Rows from expert 14 of block 7, named by matrix and row number. Rows with one number belong to one neuron. Each number is 128 + 24 x the weight over its row's rms, rounded and kept within 0 to 255. All counts start at 0. Numbers have three digits each. After the name is the row's rms in percent of the matrix's.
# up: expert up (model.blocks.7.mlp.up, 16x128x256), inputs 0-127
# down: expert down (model.blocks.7.mlp.down, 16x256x128, transposed), outputs 0-127
up.28 113:102138123129134130129124127171119115083168111093123112117210135168138130107138117172121093115108153156105122165120136106142101122140139141132135141112124115152109115139127138115117139116129095170118133118116122122144179126128115119087113163145141140124138110162053127123098121100079153127142128113150125120133131135079132186131115132093068117126122134089131133150156122148123123155089
down.28 118:134146083195133157116099147084064125180152111114175133143154130110074135133166127117108128148134129104177150105135121114129161133107115134112159145154096121135114134148140101147189124144117128166119123140112157119133119124139169125173112132132160125132118163113139106140129151135121148104120144142072132118114095123121100110086160151141078121141149121102161137166124114120121150145120
up.29 103:134137131132107115130123111108097145082094113168129112147096102085091161117111120137132101108144123136174117113132114136139088103101121159117078128137095126086124124094140119130133111124149130113133120113134118154124138131151120113114147090150133111131101141119118132109116123128083124129123149111120139146130126123095106099059129121101097125108126121182142144170111120131096124099153
down.29 103:126164129154120125134145117198129095162153158117072105120107128096118120142158116144111158129106120109065118126115145127118163099130141117127117142123058128188121127123105128117061130116108130083143152117138113146138134122146112119096095161124138123124123134089115122140124131132086115103122165126138111146114123127119168136166145128149210139137130143109115110098142117123126149164183
up.30 118:114174124123123110155114119109154114146118141147200123129073150160136076110117140130133110137120117129099127112135157126128140129130125147128171133104137113088118128112123130124123097131125135153119115129125088089141121124118121118130000134111138126137164102120105149172128149150118144136136124155102128119114122126182133149113112128129083149137131136132138092152116122116123139123167
down.30 122:139205145161119160131155124122090200108149117154118133154148136149136117128117124112135161137134118139148142099117113149113086132119123153116127133136149114108134133170119107153107135115092124143147124111127110123122149110143133125128182171127141135134139103102157109145135129105131120132149167137153125140115134135126172064162126127159067135150141143147137138128138140136109131057124
up.31 069:119103128123116119131134127119093130081132137137138122147123113108105142114119124115153115123145129156178123144127129147150082115115129126119102138135081127061129129105134131112144121140165160124128128123147121157120137139144124128104175090146130139122100122141111142130126125125113121132127160122116128126128124135109115071084150122096082130117129116189140149175103127127118126108148
down.31 069:123172134147136120122161116188098065163135140107103108130110118097079116126159113131135143146112127088095116138124125119132162127132133126135115131096068129179128117126119144116086116126143136082135134125129141130129140126154108125112071132139124131124125134076114115126136127135097115124122177137126112135118132145117126132150130118157205150124137130118102129123145119114137138166148
up.32 037:116108142113113115136153133115073110150125153178137119109139143124128106126116135117116182127144137139121132146139160134132143139140117110143149139147166148104104143118102119110112125162127166138139122149147151129198126136172163162122106181150139123128097160130122118131126139140162179171140158129079126135136127137145113196149114129110119137114135137144125132112100137141159132133089
down.32 034:130133158084121110106153127162152082086085127098112144114077118135159118140107103133137117145113127158166108114122108140120093123108150098138138140104116134183115138122127120118093134152122111108117157082119083156100113138152125138096094142100151110113107115079099133131132112106084108117133070120154109123130135139141113047106160106138182125161142146132120127082140131156130133117130
up.33 098:136134131133112115139133102092097132091094111178139117150090107096094153117120113122126093114152125135165114122128114135126099101107115166111089130145113151076120123113138119130133105135144135107136119108147115139138143133155130118109139076151140110136110144113116125107121129128097146135118158126114131152149132127105118119053112124113084125119130128178136140168110114128114119105148
down.33 100:136159135155133107139146117214139078148135149120083107125096124103119120141142112147114153127100124107067127134120140124123149113122141126129116139111068118195132118126108141124059128109115125082137150127122119132140129124149111135081091181123136128115126136082124114129127134137121113116121142137141106142116121138129162121154130124142208147142136134126104111082138115118120143157184
up.34 108:122122145133125124140127132175105105138152131113167138139135140125112115160123143120109195125117127147122140173132113110095141107152127148118161140166103144177117113135127139127100130131139149123128122149121089074158109126120121123120185126136136117135179131112131153174123132117107103094089113143094107129145134131184142162133128141159195121146131127147159119044102126115148137129091
down.34 101:100156129143092101153106136136087134090094138082177130125085134152152104120094135119096096139116143069176122105130120114143105115127126184137112124117143139166138112123098144124134128125131135127124135143105161118130124141121187160154157163132139126122151096084158087162117131127153146101099099126113120109127130125096147074115172133191100124116154125165152145102135106130127138067145
up.35 108:113198136140115108159107131147131101126101142135195132140100150134112066132130143141117160143117115144111142137136138134109120134131137162124147137120106148097139128109126125128118076158136159135099114149122092094142106123107108143123065132132146139133155115128128130178098139129109147122120075126092141143131132127183132153131115124174133146113124146103149103126107123110119139081162
down.35 109:158199129151120166126116131095080181109133117157161124140151136135128125119091150144131132143137128181177136120123133128114091135122118137113156136165172118094123138180121119143149114124102101157146126106125114111115142109159152125135189133122147119130117136130149133158134125106114125140143164142147141131120136131132143085138124141159049110131138127127159136142130122126113129039116
up.36 075:126110122135116121141126120122098141074118122142137121148117109108089139124117110126137108114141120149178124131137133150140084114116131122132086139122080126079124120117144121124136114141161158130128116110143125165113132127148124118098170087156124120125105124136128133125127128128105132137125162129126126137135122133102112086075137128097084125120133123183140145186094125137109129104157
down.36 075:136146130145123125125156111191103079158140149128068112133105124102087127135160120144128144131097125102076118147131141128123162120142132118129095129109053134178126110126114138129080131120137135086127129119124126122127139124143105121098080149134127134110124136079108119140137128133096109115139163129121122138127125144125134146150144137135198154138129127109097128120141127113133129173164
up.37 074:147176140121126117134151143122105127137139143120143151122106120118100083145117139104125182140128122131090139180143160136099159160120126137126134120118148117142132128122125129125060139134122155152120119146118138128169138123114130145155143106111142133121133158108153127182155131106151119098115087126106120146108122138131136181129116127177167137162128133144129118071130126108164131094076
down.37 069:114173138117119138132141146112149127083089134122167140114115141134154138118117145124111114126134153125172132137127126120126113145133139138118129130148179137171136144141131159134106160126140108126126134098106097131125138133143124158108171084122126125120131135146124133128128112119133113101125145126122146122130119126114098096164152159199117124121143117185174151021119144129110126021092
up.38 090:107141147136107111134143109074102126094082113179149125146112115107101153118125110122131091106136132130169114130127110140123101104111120152124092130146131174080121120116138122120127098126135135101146127118150095132136137132140120124099124090147140119142111142122116126094120131120108148144116173123107124159148127130108114129062098120118065130115123138179146152180106123119121120116141
down.38 089:127133135124139107137159106217128077132129152112073115128087127111130118148143087151127167127106126122068122148121131126121129116133143122131130134108066125178128130131121138120050118107114126096144154131127102142151145120151122132074079194117135132118133131082130125131121130132127123137122134142146117140115128135134161118156118119131206139137121130143119122085133116140123146155207