A small image classifier, trained from scratch: num experts 16, trained on Sentinel-2 satellite tiles (TerraMesh).
Rows from block 4 of a small image classifier, named by matrix and row number. Rows with one number within an expert belong to one neuron, the router's apart. Each number is 500 + 25 x the weight over its row's rms, rounded and kept within 0 to 999. All counts start at 0. Numbers have three digits each. After the name is the row's rms in percent of the matrix's.
After each expert's rows are labels from the 100 images, of 14976, where the router gives the expert most weight on average: "patch colour" is the nearest of a few named colours to the mean colour under the peak. Only what is clearly more common there than usual is listed. The data: Sentinel-2 satellite tiles (TerraMesh). In brackets: how many of the 100, against the usual share in percent.
# router: router (model.blocks.4.mlp.router.weight, 16x128), inputs 0-127
# up: expert up (model.blocks.4.mlp.up, 16x64x128), inputs 0-127
# down: expert down (model.blocks.4.mlp.down, 16x128x64, transposed), outputs 0-127

# expert 9
router.9 096:483526514514490489488513496498504501511545431484461497507509509516515485489492465514536531492522525516497464465520510494513545474468470476504538515484516460535498451490488487537470491481487501456530476515447483530489492511540517477446506464483464491464532511469477501453537446463517466506487481497473544504492498485485478505490529479499509501514484550491491452471489519462506522518508
up.6 081:487511424495464515489530500493487525539502494519464468494504489501568464514506480527521522507520460536523508500495524476512372482517467499482518530504526510507494501447479495521485509524510463477496509523494502518494491515517463515494492531508498553530518515492501499492501502513526480507531494491481497501506497506498534503566487504496519498465456530515500501491514510507524509547514
down.6 118:516541520492518487486506521543469535524512502510521545544516499508498486484515516492478460492516466488547495468470489514468452473536497479468560496517491509464469479528508468530514477498487516483484532496496489487493477526480509503498528485504542479510537529502520500511510496480487526516486459496483541463505512499516555554505498474487467453554515480498493547441482499462531493475514
up.7 096:489510445505529482481501458503562512469461447461504490482518510492538539508467449500501514498546546514498484488494484474488509496481505460442511508492500577518486510524498452506463507492547495504508480504510581486485502530519504500496470533502480485507496492479501504509531499481496488489481482523506524475502475540472511518473501479498486464485550481532501505493480468502496504525466
down.7 110:438514562538487485474470517447519500498430482458430487484504512510479517509527472485482519536500514500514442505516507505506450489468474512530501525478496550540535520498498565486494505469493512484518509465475511437483506501487499502503487500500504485537487505528503507446520497538514462487502491534513483496525482516503501493496513541513492499501493494504517516494538529511505523477483
up.8 111:488539477525478467520500473508517540503487455459532438520494520496512537507483496481516493480534558523490468533498487533524495489498469491433520507495501519521461506522510454525491450474511481514530554508463530479483482505549485503495462497502481466522516494498519533496507482519529482479486500449508538493511511517476521544508513452506506524472483511480470496496519451486513526497492
down.8 098:423515542525491537493499494468532497513472451480415465468499493538476534523510500479440533502484501501516482535540500493491512459479463524533499511496487476522525510502490548554467525500515513502487480470503511466539516502460493490528506481495481533531493518510523522497492484500511501485512498530529486514466491496511493470499486556520473514490503524508508507507548514468474506485481
patch colour: grey (82 vs 27.5)

# expert 2
router.2 107:522481504500537455499522447444502527462514521501550515535480515518496533515516526504480542523489528510548496539511477518466504515468496487463539532481521490521494471544546539495515471509517489476472512502513499440494510490519468507489458528496509491517516484495495482511490501530487512520521480492449542534457550485512518483486526480516493482482542463508527506490494451490503497459511
up.0 118:538485473488509505473528509471488500520556521505541414515498500517547498503491553502503489526543492521518539506514486461504500488480496490535510531506526473497475465441485527491516486533513465465492459489491461461480522455507454476432506520492489530480506482500518505503530512519523450500488491490490506505470504511479502471474488487487512485467488503506499473500493522491491468556527
down.0 131:517532472496531537466497463488497540519521493529506524465506479501494468541465522548517482510457504482488478479515514466531510481534457498482475495526507469469507497534514489530531458476520499463506536447480502519496517510489511512516472537478482495462528501464506450511523509515457473514556546497467492494491520498524505525526520498516512521513488512487495470504471455509513453546460
up.1 099:563506456475501473489502493505499494467527522493535465511513511472498499495470547498510470518482497513488491503502577472507472499533501502511487528496493496518525516465500507465569535540485547513515468524501485469549451519524506493493532461505492512481460475509518466533506529430511443512482490506529493490474479512508499471528492504517509508534489514537499493537521495486474509523483
down.1 100:506547510507495535486481510503454541552496547459496501495495451475452526509514470471533474528499466445468492497516463523471477479527456477523541478506489485517521527535500513507533485515525543511523486474485507486520474503505537512503503493474537465532501509456516494465518522493506485503503488474504480495489466521527538507470532497499466525522478492520507547448506461467500514476507
up.2 106:542505483477511513472538496498496472528551514492534423508506502518553496506516553484483494506532491515521536489522488466504505492480510498533511523529516479497491455439486537477515500539489468473502461481469455461482519461505458467445499527490484520466503481478518484509528518522525450500486488473490503514481473496488498475472499495472513479485478510513502465513500528498514474554508
down.2 102:515521483498543548465506473485503544521541475516514525471517469489482486538471523544489486509458497468514470479524497462519504475545450509493482491525498469482503491528486494531523461490519493462491538451464521529515512519486503507530495539480475495479533515455503464535528502520471472515545542491482477492488503492533515525518495509512498517521497516479487477486476463488509451543455
patch colour: brown (71 vs 38.7)

# expert 13
router.13 084:487515463479508524503513508514447533503517509494475515513506470509535518487435445507491498510506470517495511505500544556448452499504476514537505452494499531526512486525495478498473488467504546519491505513515478510471535501517498500523466505510492487545534526483477519477477455500486516519478509501504532480505480540500530528543478496542503471472539484540522498486510553479509526443500
up.0 112:497490496526534474479480466489492520430503441506511478494514486488514503522502484502551475486549536489475474493509483463501540507475499488489502515493476525504475514495486472558478516503481508493493468485492503518472427459495483513481525485491488488517478437523479490465525528452526418487478469511482523482493547506499508457499486499494499499473526453490499507499488494457494497507519
down.0 124:473480499494526507484506497535523516522518446543454518514510508554531490527477523488490482459510461478544478502511467484485511488498493481471545505526471510477468472522504473569468492483488495461482530470515476472508520504476531485523497499485490521500549527503498523497491479489498515500499487460474541468504538471527523551515482511534483445539514459512484502468510501513542469516486
up.1 104:483496514507486523494507457504448503461516490488528475496506472529494517520476493488526445491538478468505537470504483542500509526501522500538494505475507527512465523460444503512442524507498515512528486482536485531445457489486510531485525439504523529554510456517497504473545546465517488502515525526523487488483489546487495475506502478503487504483514473489508527524501489474479530474535
down.1 104:449458469523484503466496478489533497483497457514436505495508471563558489498499496490466513488504473495517479493465487493517510546514520461497515500501503508473489505514527514547480511483444479474499531487534474476489538530524496533498538486524503528537540495506507512522486485450499497490480487497491515435541490482479507528505504504519506427511498485505527517480513509483550471507506
up.2 086:493524457495484484509528520520498490520488503515507484491505527538520490528538516540516491511527494474515511515495486491556460519479537495497519513519517549475511490419519517485460552542505436467508526495494503479553493509489510505436489514513514545496522486493543500508517502532506518511499503487498528501538537511484478517517536495514525507509441527494487507499506471465515509564516
down.2 086:507494475535486487493487541547510501481480520470512470507521513502452517499517485472485511516503516472467523508530517547492482472448472496539490511497514462557537541497493497465528528509538527530529468501462515486450485492499484519490490506470526454526461505503500509482463498515544456480517502523507479531477499488519505474485503495525493557467453515516530519504537487511460519458526
patch colour: brown (91 vs 38.7)

# expert 10
router.10 112:530501511548537537510482513532508512530440548471475453523516473492486492533494503519463525503468495523521491568469456490487510509497495455526503524497500477480505456494456481487520486466504477507505477534483502488462487438508504526478546551503501512502522528521506499482457503488465507485496499490514485469535494547519470552473492495484499503507513500534510548465506486513495481505507
up.0 098:537520446487472474526503532552466511524492505507514492509447531471551506476502519498563528466461483516488503512485507496529508449456472491496506526481453486495521509514488506554560483513512489515519482511475447489493500487546511500502493467507525502520516515524502473497513483513500473515500517528463531472470551495508481476534494512480505490532479482514477512502498452458453491507491
down.0 111:471543545486456486463524498517475515490499469493473475519507477480449492528479484467503481507482467489482501515527468535484464466483487484475508522523489516507524546504481481527478541518531495497519481496513472510548496486508519529507529495484524517525475488483534511504496514446529525503520475488497495528503520462541534500505538478503438530504451489515540556443506487482475495480535
up.1 089:507505478535536466522501440485524515500503489456521511505485489541466550504462521531470545530478514481504478521490494518470539485433474488465543478496490521509507504562533480500506493467505465515476512498494570476480496494500499535489461497509523465502504521496501486542470534508517512482509479473485549474504484500511508526493528496518479509521521524531507508451517506512516525450516
down.1 093:533498483523508491473468498478493513501526527501554519473466494479524473498481521526447494554475506499503527462487517474517480539544491506509476491489524508466510503529521511481544467479491485480529538509507506518517504496494472498458504514522486526465509481479522467470577543495477498488510502533509499500555487530496496539488519485426521489502487513448480490505449475494524490524471
up.2 119:523494516507474462512458503449465523479498490496551479539463547511454510508511503517556508505472489500521469532494528559480490517507502520529537512476498493527483501512533482508499466536471492503484555496487458499499489468514507536538498444499545488522508489494486517478509524513498498502518498495458540500506571526528511517527519486506483547477478484509473522471523490493512504457514
down.2 123:533506496502506492495523514497469542498504523498532542511502515501540500493509488500498476507480502510511501448475472516478454505538487465474526522520493531483470489478520474477514492468495525494483546506491529509507459596502528503520492486531544440483503476495486471497501521513459504498497488512464500478537513513516549564511528460498482505531505493490503539446473513486542501471525
patch colour: grey (73 vs 27.5)

# expert 1
router.1 093:492485528528534511499495484479505506475519484478496473522479478481496524479482499468488466524542512504487491503476487462523546493490466493471456451512471500501469505510485474526480474473508497531485494531533498502502520531505478473494520510479453428492475498507487544537466506485532501443496512495490499517518453516502526520458499469555491488457532527479546500513467519463506490509433
up.0 103:481518511519458471529519488512509505497490478474483429504554538483474495488523471498533518492508510479487502503505497483514508545487515501431502494508492489536458485458488454548477488510453486527536523516523493488497481472472504497516515472489487499505545515521479493487536486487557482481510521515460530519516508468494489548508479524508517553484443494494484516515492466466521466540480
down.0 094:473468482487491522549461499458500470501496452501463476503459544482475497499512472501467546512480488511515455541528505526465555488469508522535496475486503467512499492489472495526470534512492519535480458517472517480526482461497498477521533517511500511522492497543478496493450471482506535533485464496505465540470503487501474459483461540509487505486511533481507487530515477489466537467507
up.1 094:478510487491529500479498449516478493440503528540514512514504486521541505535508503489534483456561469492501545507501466492550514509462516477529506549495483509475506500461521497489458536513521476492502480458493463496442486480519556515455482493514521498516496411501501499497482475484512485501519487514483512492491541517480495469521525507483495453533528479511518506526506471495492508490514
down.1 097:507473499491525539448504525492522540522525513521496476504545466507496475542459518465502495500530463505482498507572512466495467474527449495519499495539502468483510489519473516557503482479538449462500531494558508488505485495513494478492511481507473475500518536512511483516522501488511468438547503501536477510488490484545548512476489510518478525523467520496496518468486486496475483518487
up.2 103:474529489482520493506502444515493467491467510499536509500527504500517499492499499479542494463548491478513527475520467486557528500460512482520495534496472493483515475524538487518455519543504459502503489439512480472454493508493536504463460465502507495510509463493490526499499491486538481496507493507470516475467558489478490464530516516469502474551522489556496491534501450484462486477508
down.2 095:515469521473505538496505543468503519545518510517500469507531503485457484548459498488479488510530459486505496529578489503488501468477453514538513506515515477495534505527458491547531479512539497485504500513535511475525461465502482482480494470494479497497499557489505501490518509473511507438543497496496496545473502498548530478464498507493472531508462476496475490494482469480453511509491
patch colour: grey (91 vs 27.5)

# expert 14
router.14 112:536510470441486472549546510523494517507533459479490497525483529490495535472486525513547483562475474484522479511530516519465478473491469544486538490478527510540505462493519532536490468458503494519517516504470495530495495515526478508520500458490497498459531520495544519539540517530506489502550491468505482491461466504493505534524521475500515521501476535488522482498512486477503467518492
up.0 098:483515508505526486531532471487500520471482488493442564502509527498519482444495521520460464517495491499508529508490516477482537462468459521504466476445499470521537535525511511479476499484523505519533478534514502507486501571521498493495489495493510498463502451568515484538498486493495524514499512492489486506480499511495514517510472481487485440537522494505493511470502508556503465477450
down.0 078:512502495488544519512486498491513507521564512526518511499524515495483510497494527547501500515466531509534536488510508476483518487524505536473493539488506481480453436487520460522515472447488510514465521492492510499521510479461494449536478520528461524453530505479483465499551479548442493481493506507500473516473509502498506514536462516508513488527555530502465466521487458488503484498483
up.1 087:542467506472523479518530529527506479521525526484534500487525544493417512504517529511530499492503512480522485520507514475486508493466510481516501487460472531505501518538564500490502525462463495475477505422499500491445510514476479529497505450497539484499465502518542483488525510495468486519512489505544506494492501514511462509478503509544505517565505499523476501495517545495487508471519
down.1 085:503542509504485482503475506499488486486505518505514507537561489504472484469515486523517488496527470455531446498478499527518494528487542451514539498479518483502523528538504487498511488531478527513544500499516520497493493542553487523476505482447558458518492506493520508494465476438528523457476506484497519475536505497484479506459514459521542487474471457538517500519486512478516517487529
up.2 102:504493487503504511484502503483514449526490515517538503515484493519522531511473506440491462485485475510536495450480489519516555491495491480552517529523529465500492483523490508480535460511526493489470471498490486513514482521510488500507473491504485497494486510433491484520515512544468520485527505556487494455466489476479509480457540454481476440504508476473547499564490508494474496485459
down.2 105:471517516490472492498530498504500518478515510511482481494484512489456523547495468504510506519457505551489544491549467508472492445497453531501466509520484520541526537499486482482490518477533545499513470464519510518533502479471488519525474503481493519468441467507475497491500506516494512495541514515479475562475519472543519479505545504452477560492468499520518508502509509523453499491510
patch colour: black (38 vs 16.3)

# expert 0
router.0 079:466483509496521485498480464513512511518489537496496546536505464500454534506507528514481527518472476500533532496482495540470486499508497515525535468482538463526530497549522543484491482502520547486496541516545528497512520517518504470489478550495506479494516527483464487515462516495494539518520521520474537528453525466537524506527531491503479512509526505477546506508487441500495533450479
up.0 079:478512519522535521483501507526468476495514548499502526503538463474508468487485503464451518501465473493515509486518463495470566528490507492501484487505506479486538473504477540434542487476501516491483457539494485448493537459500493501471484532495490542469520537510503468480471486516453510480470500527510470485538488459523504498470480508493504449521520498491511475501484506554513470484505
down.0 083:486480448491490544511458504513513474514486473501500488477488502476516486505473482554447501532481473474526453532505546496521553501493517520518487527480523437502540536528520492523516479542475500508534486502479534541487513505510478513473500462489461496480483503493516483506518535476493533485508527514470503549486510480485453482494532479483522502462474492468499463543466483485499500539471
up.1 092:467517488482493550506443539536522526571437497538529473505469495503506470509505453520509498482548523535484495506458514486528465491521493465580540486469528453533480486499482490549501490519537469514502503512512494476493504503527499472524515503489470501495494519468457491494505477478521515489460514505488513494482494507475518529501502495467508502467478504492501481475478468476508487537500
down.1 097:530456507477535448501505489489494515480533505475520544528493515477510502475534497504512492457504533534489541452473491518497474509521517486469518499511486545456461476464496476440483520491489468516479539513495523501477487500483568512507525526508537530515515490490452488464505502490492500512471480448470516456515485521488523540523491483471496483509513495544513523491542483504520495482554
up.2 115:497516490479480480491516493499460481516523505519475475524562524504494487516481501523509517463503479515477496457505529503499503543509551516545501518508496477505508514466496510489511561518505535461524489501525510512537493486420483515481522480494513515534502489514502474483524551422540464523505483486508502467492542456500486471568461496485511512511471486485465513511498512506472516510533
down.2 105:478474493562503495493491518536484526518469485443503539500498512505480541466559479480489492498472518482509498460462499528450457506536496441515522519493472487518489493478521517440494495520509551532485530475479500513447469506508507511519510485494547502550508471496539490512496475513482474484478493507497485458524467511481508526504517500503505489510509460494509532484532503533541508454506
patch colour: grey (63 vs 27.5)

# expert 12
router.12 088:482494476500510508460503514498531495486513565523510489485522503506535526539533485512469503498503482515513531508490504457532453522525550498502492493529517530466487555441451524457495543562509503484475463487523526491543501490460473516508543499513479490528462510464493486499544517475489500512489503546486518504466536491490516472487509514528529491485491484505502524527491525506477521557494
up.6 105:495467569469511531486517490495561513526486508503469506477540466493404492495484503514472474501538501533498495516484515474533489510521485484517510459482490448527519537512496503483458507493478487484499530525529541501505549516490500506506513491501478488494453512527514483481488488447491528527489514509534489538496483536519501547472486477511493529520517539475508512465487525527521532506487
down.6 136:478486496506520533463488480521500542558506485519473503451497490499495468540475511504487491531472481457514495489538500466484514464539442513491505519537471468476502490533516511523500461479530526451511507449485509501549487480472506514510488485484478529476520516483528486502508484523476493539544524521496493502464508477535527520526502511494491517525481519467477493473474479478492443557457
up.7 095:503500496499502514523494515512489534486511514521473495522458530516531458491532476506514437512515475504522504531500522490472493469474470523525530504506496465502504432456481500491514480478498489531536485523461423484485484478509525474516524491492507512461552471495490484513520487503514478473503490496539441499561480516520519522520494528514498485481470489560480485459494498507530450524518
down.7 082:507486481526491465496500507538479468447509506494521504540510538477497490457549474494501481487544498536493516482476472542482466504487527478499515518481503482523500524506507463463519527531493468517508517559546491499481493493549480528479529500486543462520483467507524508501448486464528498471459500435493531487506486462490485502482496448521537500484478480532520524502498507533498516476533
up.8 105:501456527437476531463501506510520433525473496534518508486513484469467543537516501493504517508466510472497510450502502513532511527535564470478499519525519528497487529513498546504484518523481490484461506427501525516534512518472492507500495479501515519506467523467520461507512493501481490531528494542513494504452487486500478474464540532490503522512485507510512514543500512469469532494527
down.8 106:496451485487503527495506491477531499542504502494487484475511504493520536519483504510510522495492542503498534489540506441476517511501500545505497515519470504480458443473508516529465488481498507477452494487489488482503515507492497446531518480528441520478542529541521498516520488558460501509502491524537475519479512494508522502522455525505495495535539544492439459483509464485502499515446
patch colour: brown (91 vs 38.7)

# expert 7
router.7 106:526452531491484505502515518499513507490514511521575503491510519528472523462485561483524458491515530516493503452511452505500479457521456515518495520497540538462494512511525494497533488513489491488510518512500491450435505550539522489459518465481508516502494505540519438538519521515498474523525531485538466526467461502483490483477509489519504520510495528504495511522495485531497517493491
up.0 102:500560393517494466472501518486479519531471484516488492548506510511566529493485504484472499438503514528500490484487478510534481514490487490475499529495490521464498503535508496519530467539512483492450502505493486508527486494503493482487451508511486450526495533513514478510478478537503478479506502508513517454519500443446479480493481490520501464488522475491497499494448497496493478508501
down.0 134:521445435510515534538491526543518459473500497515531478493507527535557505467507514530466517493525523520530508524509491486519554521524534511539474486472523459489485476493481491517489506475460470513477480495493525535533498526511452477493519477540464484487501502506509529547482499495517510508475510522498465513488490477479472469463453510514533495485534527524476461523519521528490495517491
up.1 097:496511517482517488546531472525459502441548516521528517499457522541467490487467504493575499520509472511504506519518522509491483512488507504538476492470495494555506506490513495492465509469501538532533510501537477474475520526479498493503531440503466484477505466513498516529527509472488516508518518485465503532506509561485494529472509447513508507511518482470532491503489513436513533483478
down.1 091:496538487516476491501507483515521489487465502487514537486507503509471530449564468517530497487502539491508491485435485516475486518537540443523507502467484483507476489487514513444488488540476512521501518483500486499461532539532499490497496483480542505528505459488522474481465493486471506477443515498517514441542493520464478523505536481494524475487526469528504507505500542511541516469485
up.2 091:495502490513539491453499500452533523518486491509528509535542498485521496497465533500502470462481542487493473497502476493495545464487476506521523516503526494476499521518519468494490475548498497443493450470427513500501464487488408514463510507508517501507511471506544449459490514504467462477490492505536491501515484497519547482499500487469513479493497495517466510487504466528499476489517
down.2 085:481489534518479474565513515472489507537502550534482485483449524521499509522500494517471524522483490497477498549525465510493519487450481498483517469505478550503502492522503493539454513465485521523478500502517517499562453474442521492501470512483475499480495530506472549452498495519522547497501506494428532534507495470520501493501483535492467519501501459532493487501507508488489507487490
patch colour: green (27 vs 1.1)

# expert 15
router.15 107:520478511526501523475496517462502474499538474489498488458538486535528509490472525494480514483520533516492496465485526468499539485501541486486472457498467481492467545482458524525494520529505514476455466483469502510545481505452469532523512486519479470538478502516513497492532517443511447502508465485536491474467514513476473450516479501460507474479533501531468531528497523521471501521508
up.0 105:484482521483464515477502495519500468507469548514514521455534507511468555558530489511501501482512484471488568477502480508493500561509559508503464536570504500437492526501513494495485534482513498470492517471517494474496463513453505513530500475505540527504477487490470475547493515494519505511489496531510498500493505511533521481483509514490485500481482495572480514507506511484480538478515
down.0 088:510475531498521539480449478512519511528485494489496477489534475493492501530465521556477519495467511490505502520546549468506515502482473570505482521518491482504513486481502508513502487510496521501494523491453512500490500467462469472516488523480458481471494548531515488465536505551503468454537551551523497543490508506517489490512456535519516516506508518479467449516507510494510500519453
up.1 098:465477503490529490499491476474467502484477531521485496522523517504526520493507507482544474479543472494479524475487477496494517481459435509549482539541527502430520503515556487519475480459536475497497507515507438495447469487536476500496488497501530482495479442542495501520461535514546507499473511472525483477492494524519523481504475462495490474514511492513494501517499494480486503454495
down.1 094:529512528482539530484500524490492510547508485517521484503535462477484495527446506490505472493516476474543467507567520469497508480514455521517541453509503465486508480522446493543519451523488473477497500498501492490485457490476511468502485517495477474471521575542491491473498501520503494475528502497521503533473507494546525522485489518538491523531491488498451474478476493520493496508459
up.2 084:507525400464525502477508464525557510496469471523514474481535492506545480495478539502487519534562535504523488515477501459533495504492506456463476525501501550497491495489486474496479515470526450483486485490480521491523457501538512521491477541511490515505472442489508482501475474502496491511502489488487491471519490525462494488489505501503513469470527486519518514513510456472501512542498
down.2 105:452494526511488519474513476489479535468464527471450504501495444509517499518510476455526494543494495548475511472493521500522466496517480504475509523513502518484517506482498570489505508469505488474510512476491478501474558517509493533507526491493516491527512458521511501528539493496507467491526483538533465473506446528516557517515522513507476488538481525471533554443510515483527498491501
patch colour: grey (74 vs 27.5)

# expert 8
router.8 079:497471520455468507472525483448501516516548500458483490509477481505460535523483515490517504513526492475491512518503527536517492519514489491458473482521503487514520480500505533537469488455521515513560546495516532526534524457486486483501463528522513462512526527482540520536475515511540520511492521484479489534468461496523500485531482533554498535505475552547493498518505480484491527495524
up.6 119:464494480468482507494513478525510485528487522499460576476559499498500482489500468545511513459450487511508535485485485503495498522505517497510465498490492482462513560511497510511488584500526498500530487488513528500512486537490536542504495515500548513527464518532468473493500499459474499539511501503497485489488538487502494470512450564482502492530490482549479516491508468499484492485526
down.6 091:488487519553475496502460498454493493500457509459476503440501495521470508465541470524436516541470540504520503493460475503520465538516499475534483548489492517514507519473526543436529501538461498541493528480478517492531477524476512491502523492551507482516490474501516501511497502510487463473471490502533496467542476521466490517485520527500519489486507509488514510486505511461536494487495
up.7 096:535539407509530422549486520553501495481496524502511489511500528520477487503517532506520525515482495468504520510496498490497463489483504502529520514486478594481502528506546491475499518544485502526483512507501552467479510498524519513505535479502497514507510507516513480468555506478487495491508505489527510483475535505521482508497496504472498522520478492456500508510511448505483480531467
down.7 107:463495466493484507504481519533513465481475467488464438507499518514495506515485499485479501497525497514489476540543519516519560477456493525529474513491529483528549542516511520519482521462528527515528453497488522497514494472506468512473491504477481493530463505509490531503495507484553525530514528503493481551459502488506479447467502525489501527466470511524522482536544497480451541509507
up.8 115:487474478482491494457508515495475500519517491477465506449466464477500516541475473510500511445445509519497488490479538520538478520528521476482473486510460521496522538558504526530513517480525512499548508503470515525517512465499521521500486480495527492539476544471469524496458527469489491532478538489475519503476506473494493454505447556506511513496505511542486524502509506490491530468541
down.8 102:515490531550489488492494504464492524520485515463523520478521475499460519470526482503455522536509526504504525442481476498489424517549486503515528511511469495496471468460510509467502516524493531509461527516487507486512467523447515479530498470534523494507512500526505499479474529533511461444483457511544503467544483506490517536489493517477492487522524509499496536478492496473529485452498
patch colour: black (77 vs 16.3)

# expert 3
router.3 094:496523461531450525502476512516499532534451492502502488486514516484550477492516493486519522459482537530493498504488453517519509506515490489497467533494501526457503537542477477538542494498522452539500501500461468469472492491522544480501471546496518479477479511546497452535461490529507466488483486524498487475540490476487506466488473525456496466486480497511457492484498449493491469485514
up.6 129:475497480549496486511508522543499512507466498483465503466503512492516469495540473565505533479468509499470502535495478464512499517497521494481482501481471534469504528491468480522502576513486477514520466550496520517492506498487551497497525492492492513506476512545483488500521550466483483475477491536461491509525548459510491498499469533493525515503479491526479515463471504492503455577485
down.6 123:496524547487493476452549475520497551512512461504494524485491490488482503544471492464532470450450490490468510483518501505468455473483480500453507479539477540474480494494487471513476511522528516483497535481524488493495489492491548512533483527488522512491503481474529507476493503492472497517531511493494529510504536495551553526559537474512452515548471507485500525468479518505495474499505
up.7 113:501491524476517524493486514494511468505486501509505526515531498499493503492510550459475476461496509491538520489492466493523514482500506504525481547498495494469497516509514481489476488519486476495485516501491518511489451482475488500504530504494485459460467483529547472548540476491487496510520487474592455504499435593501511474491506456459478498493533468491506476548502498522483483483508
down.7 107:475425446524518490535505501540508455503503504482474513515479524550535518474521543487469497506520517528533487519480445489502521534475543477507506510476497509488476470496492487533472501485436496516477503481499526496507483491537505485521479497520474482513548497514491521505472474491500525496459492472479495470537495496470472502508477506513519457499531486568497481524557506490545518508491
up.8 098:503463545505531557533474490495489506492485495510494560527494452465493484479517479486541503504499513510511488507498510471499516475495479474551473477503475469480515513535509479525505499486480513509477484460471520518474505507467490512528542449479467470485481494524521497519485485431438487473515500482538484507510477550509496481459486486478497495515570450492499486511493505464480497458490
down.8 098:469471456491478482521514490541519449482513501521460449516472504553523512484503528493522513478529505544475516555513483516511548516469540514488480504474510495513495493500482481546456543465503479526497470512513482501491509468544494490517485484496487514510486505527491541491469494453536489531474497458513493515473496483472475452506484512503512496477509507571501483517550515525463524495520
patch colour: orange (61 vs 3.4)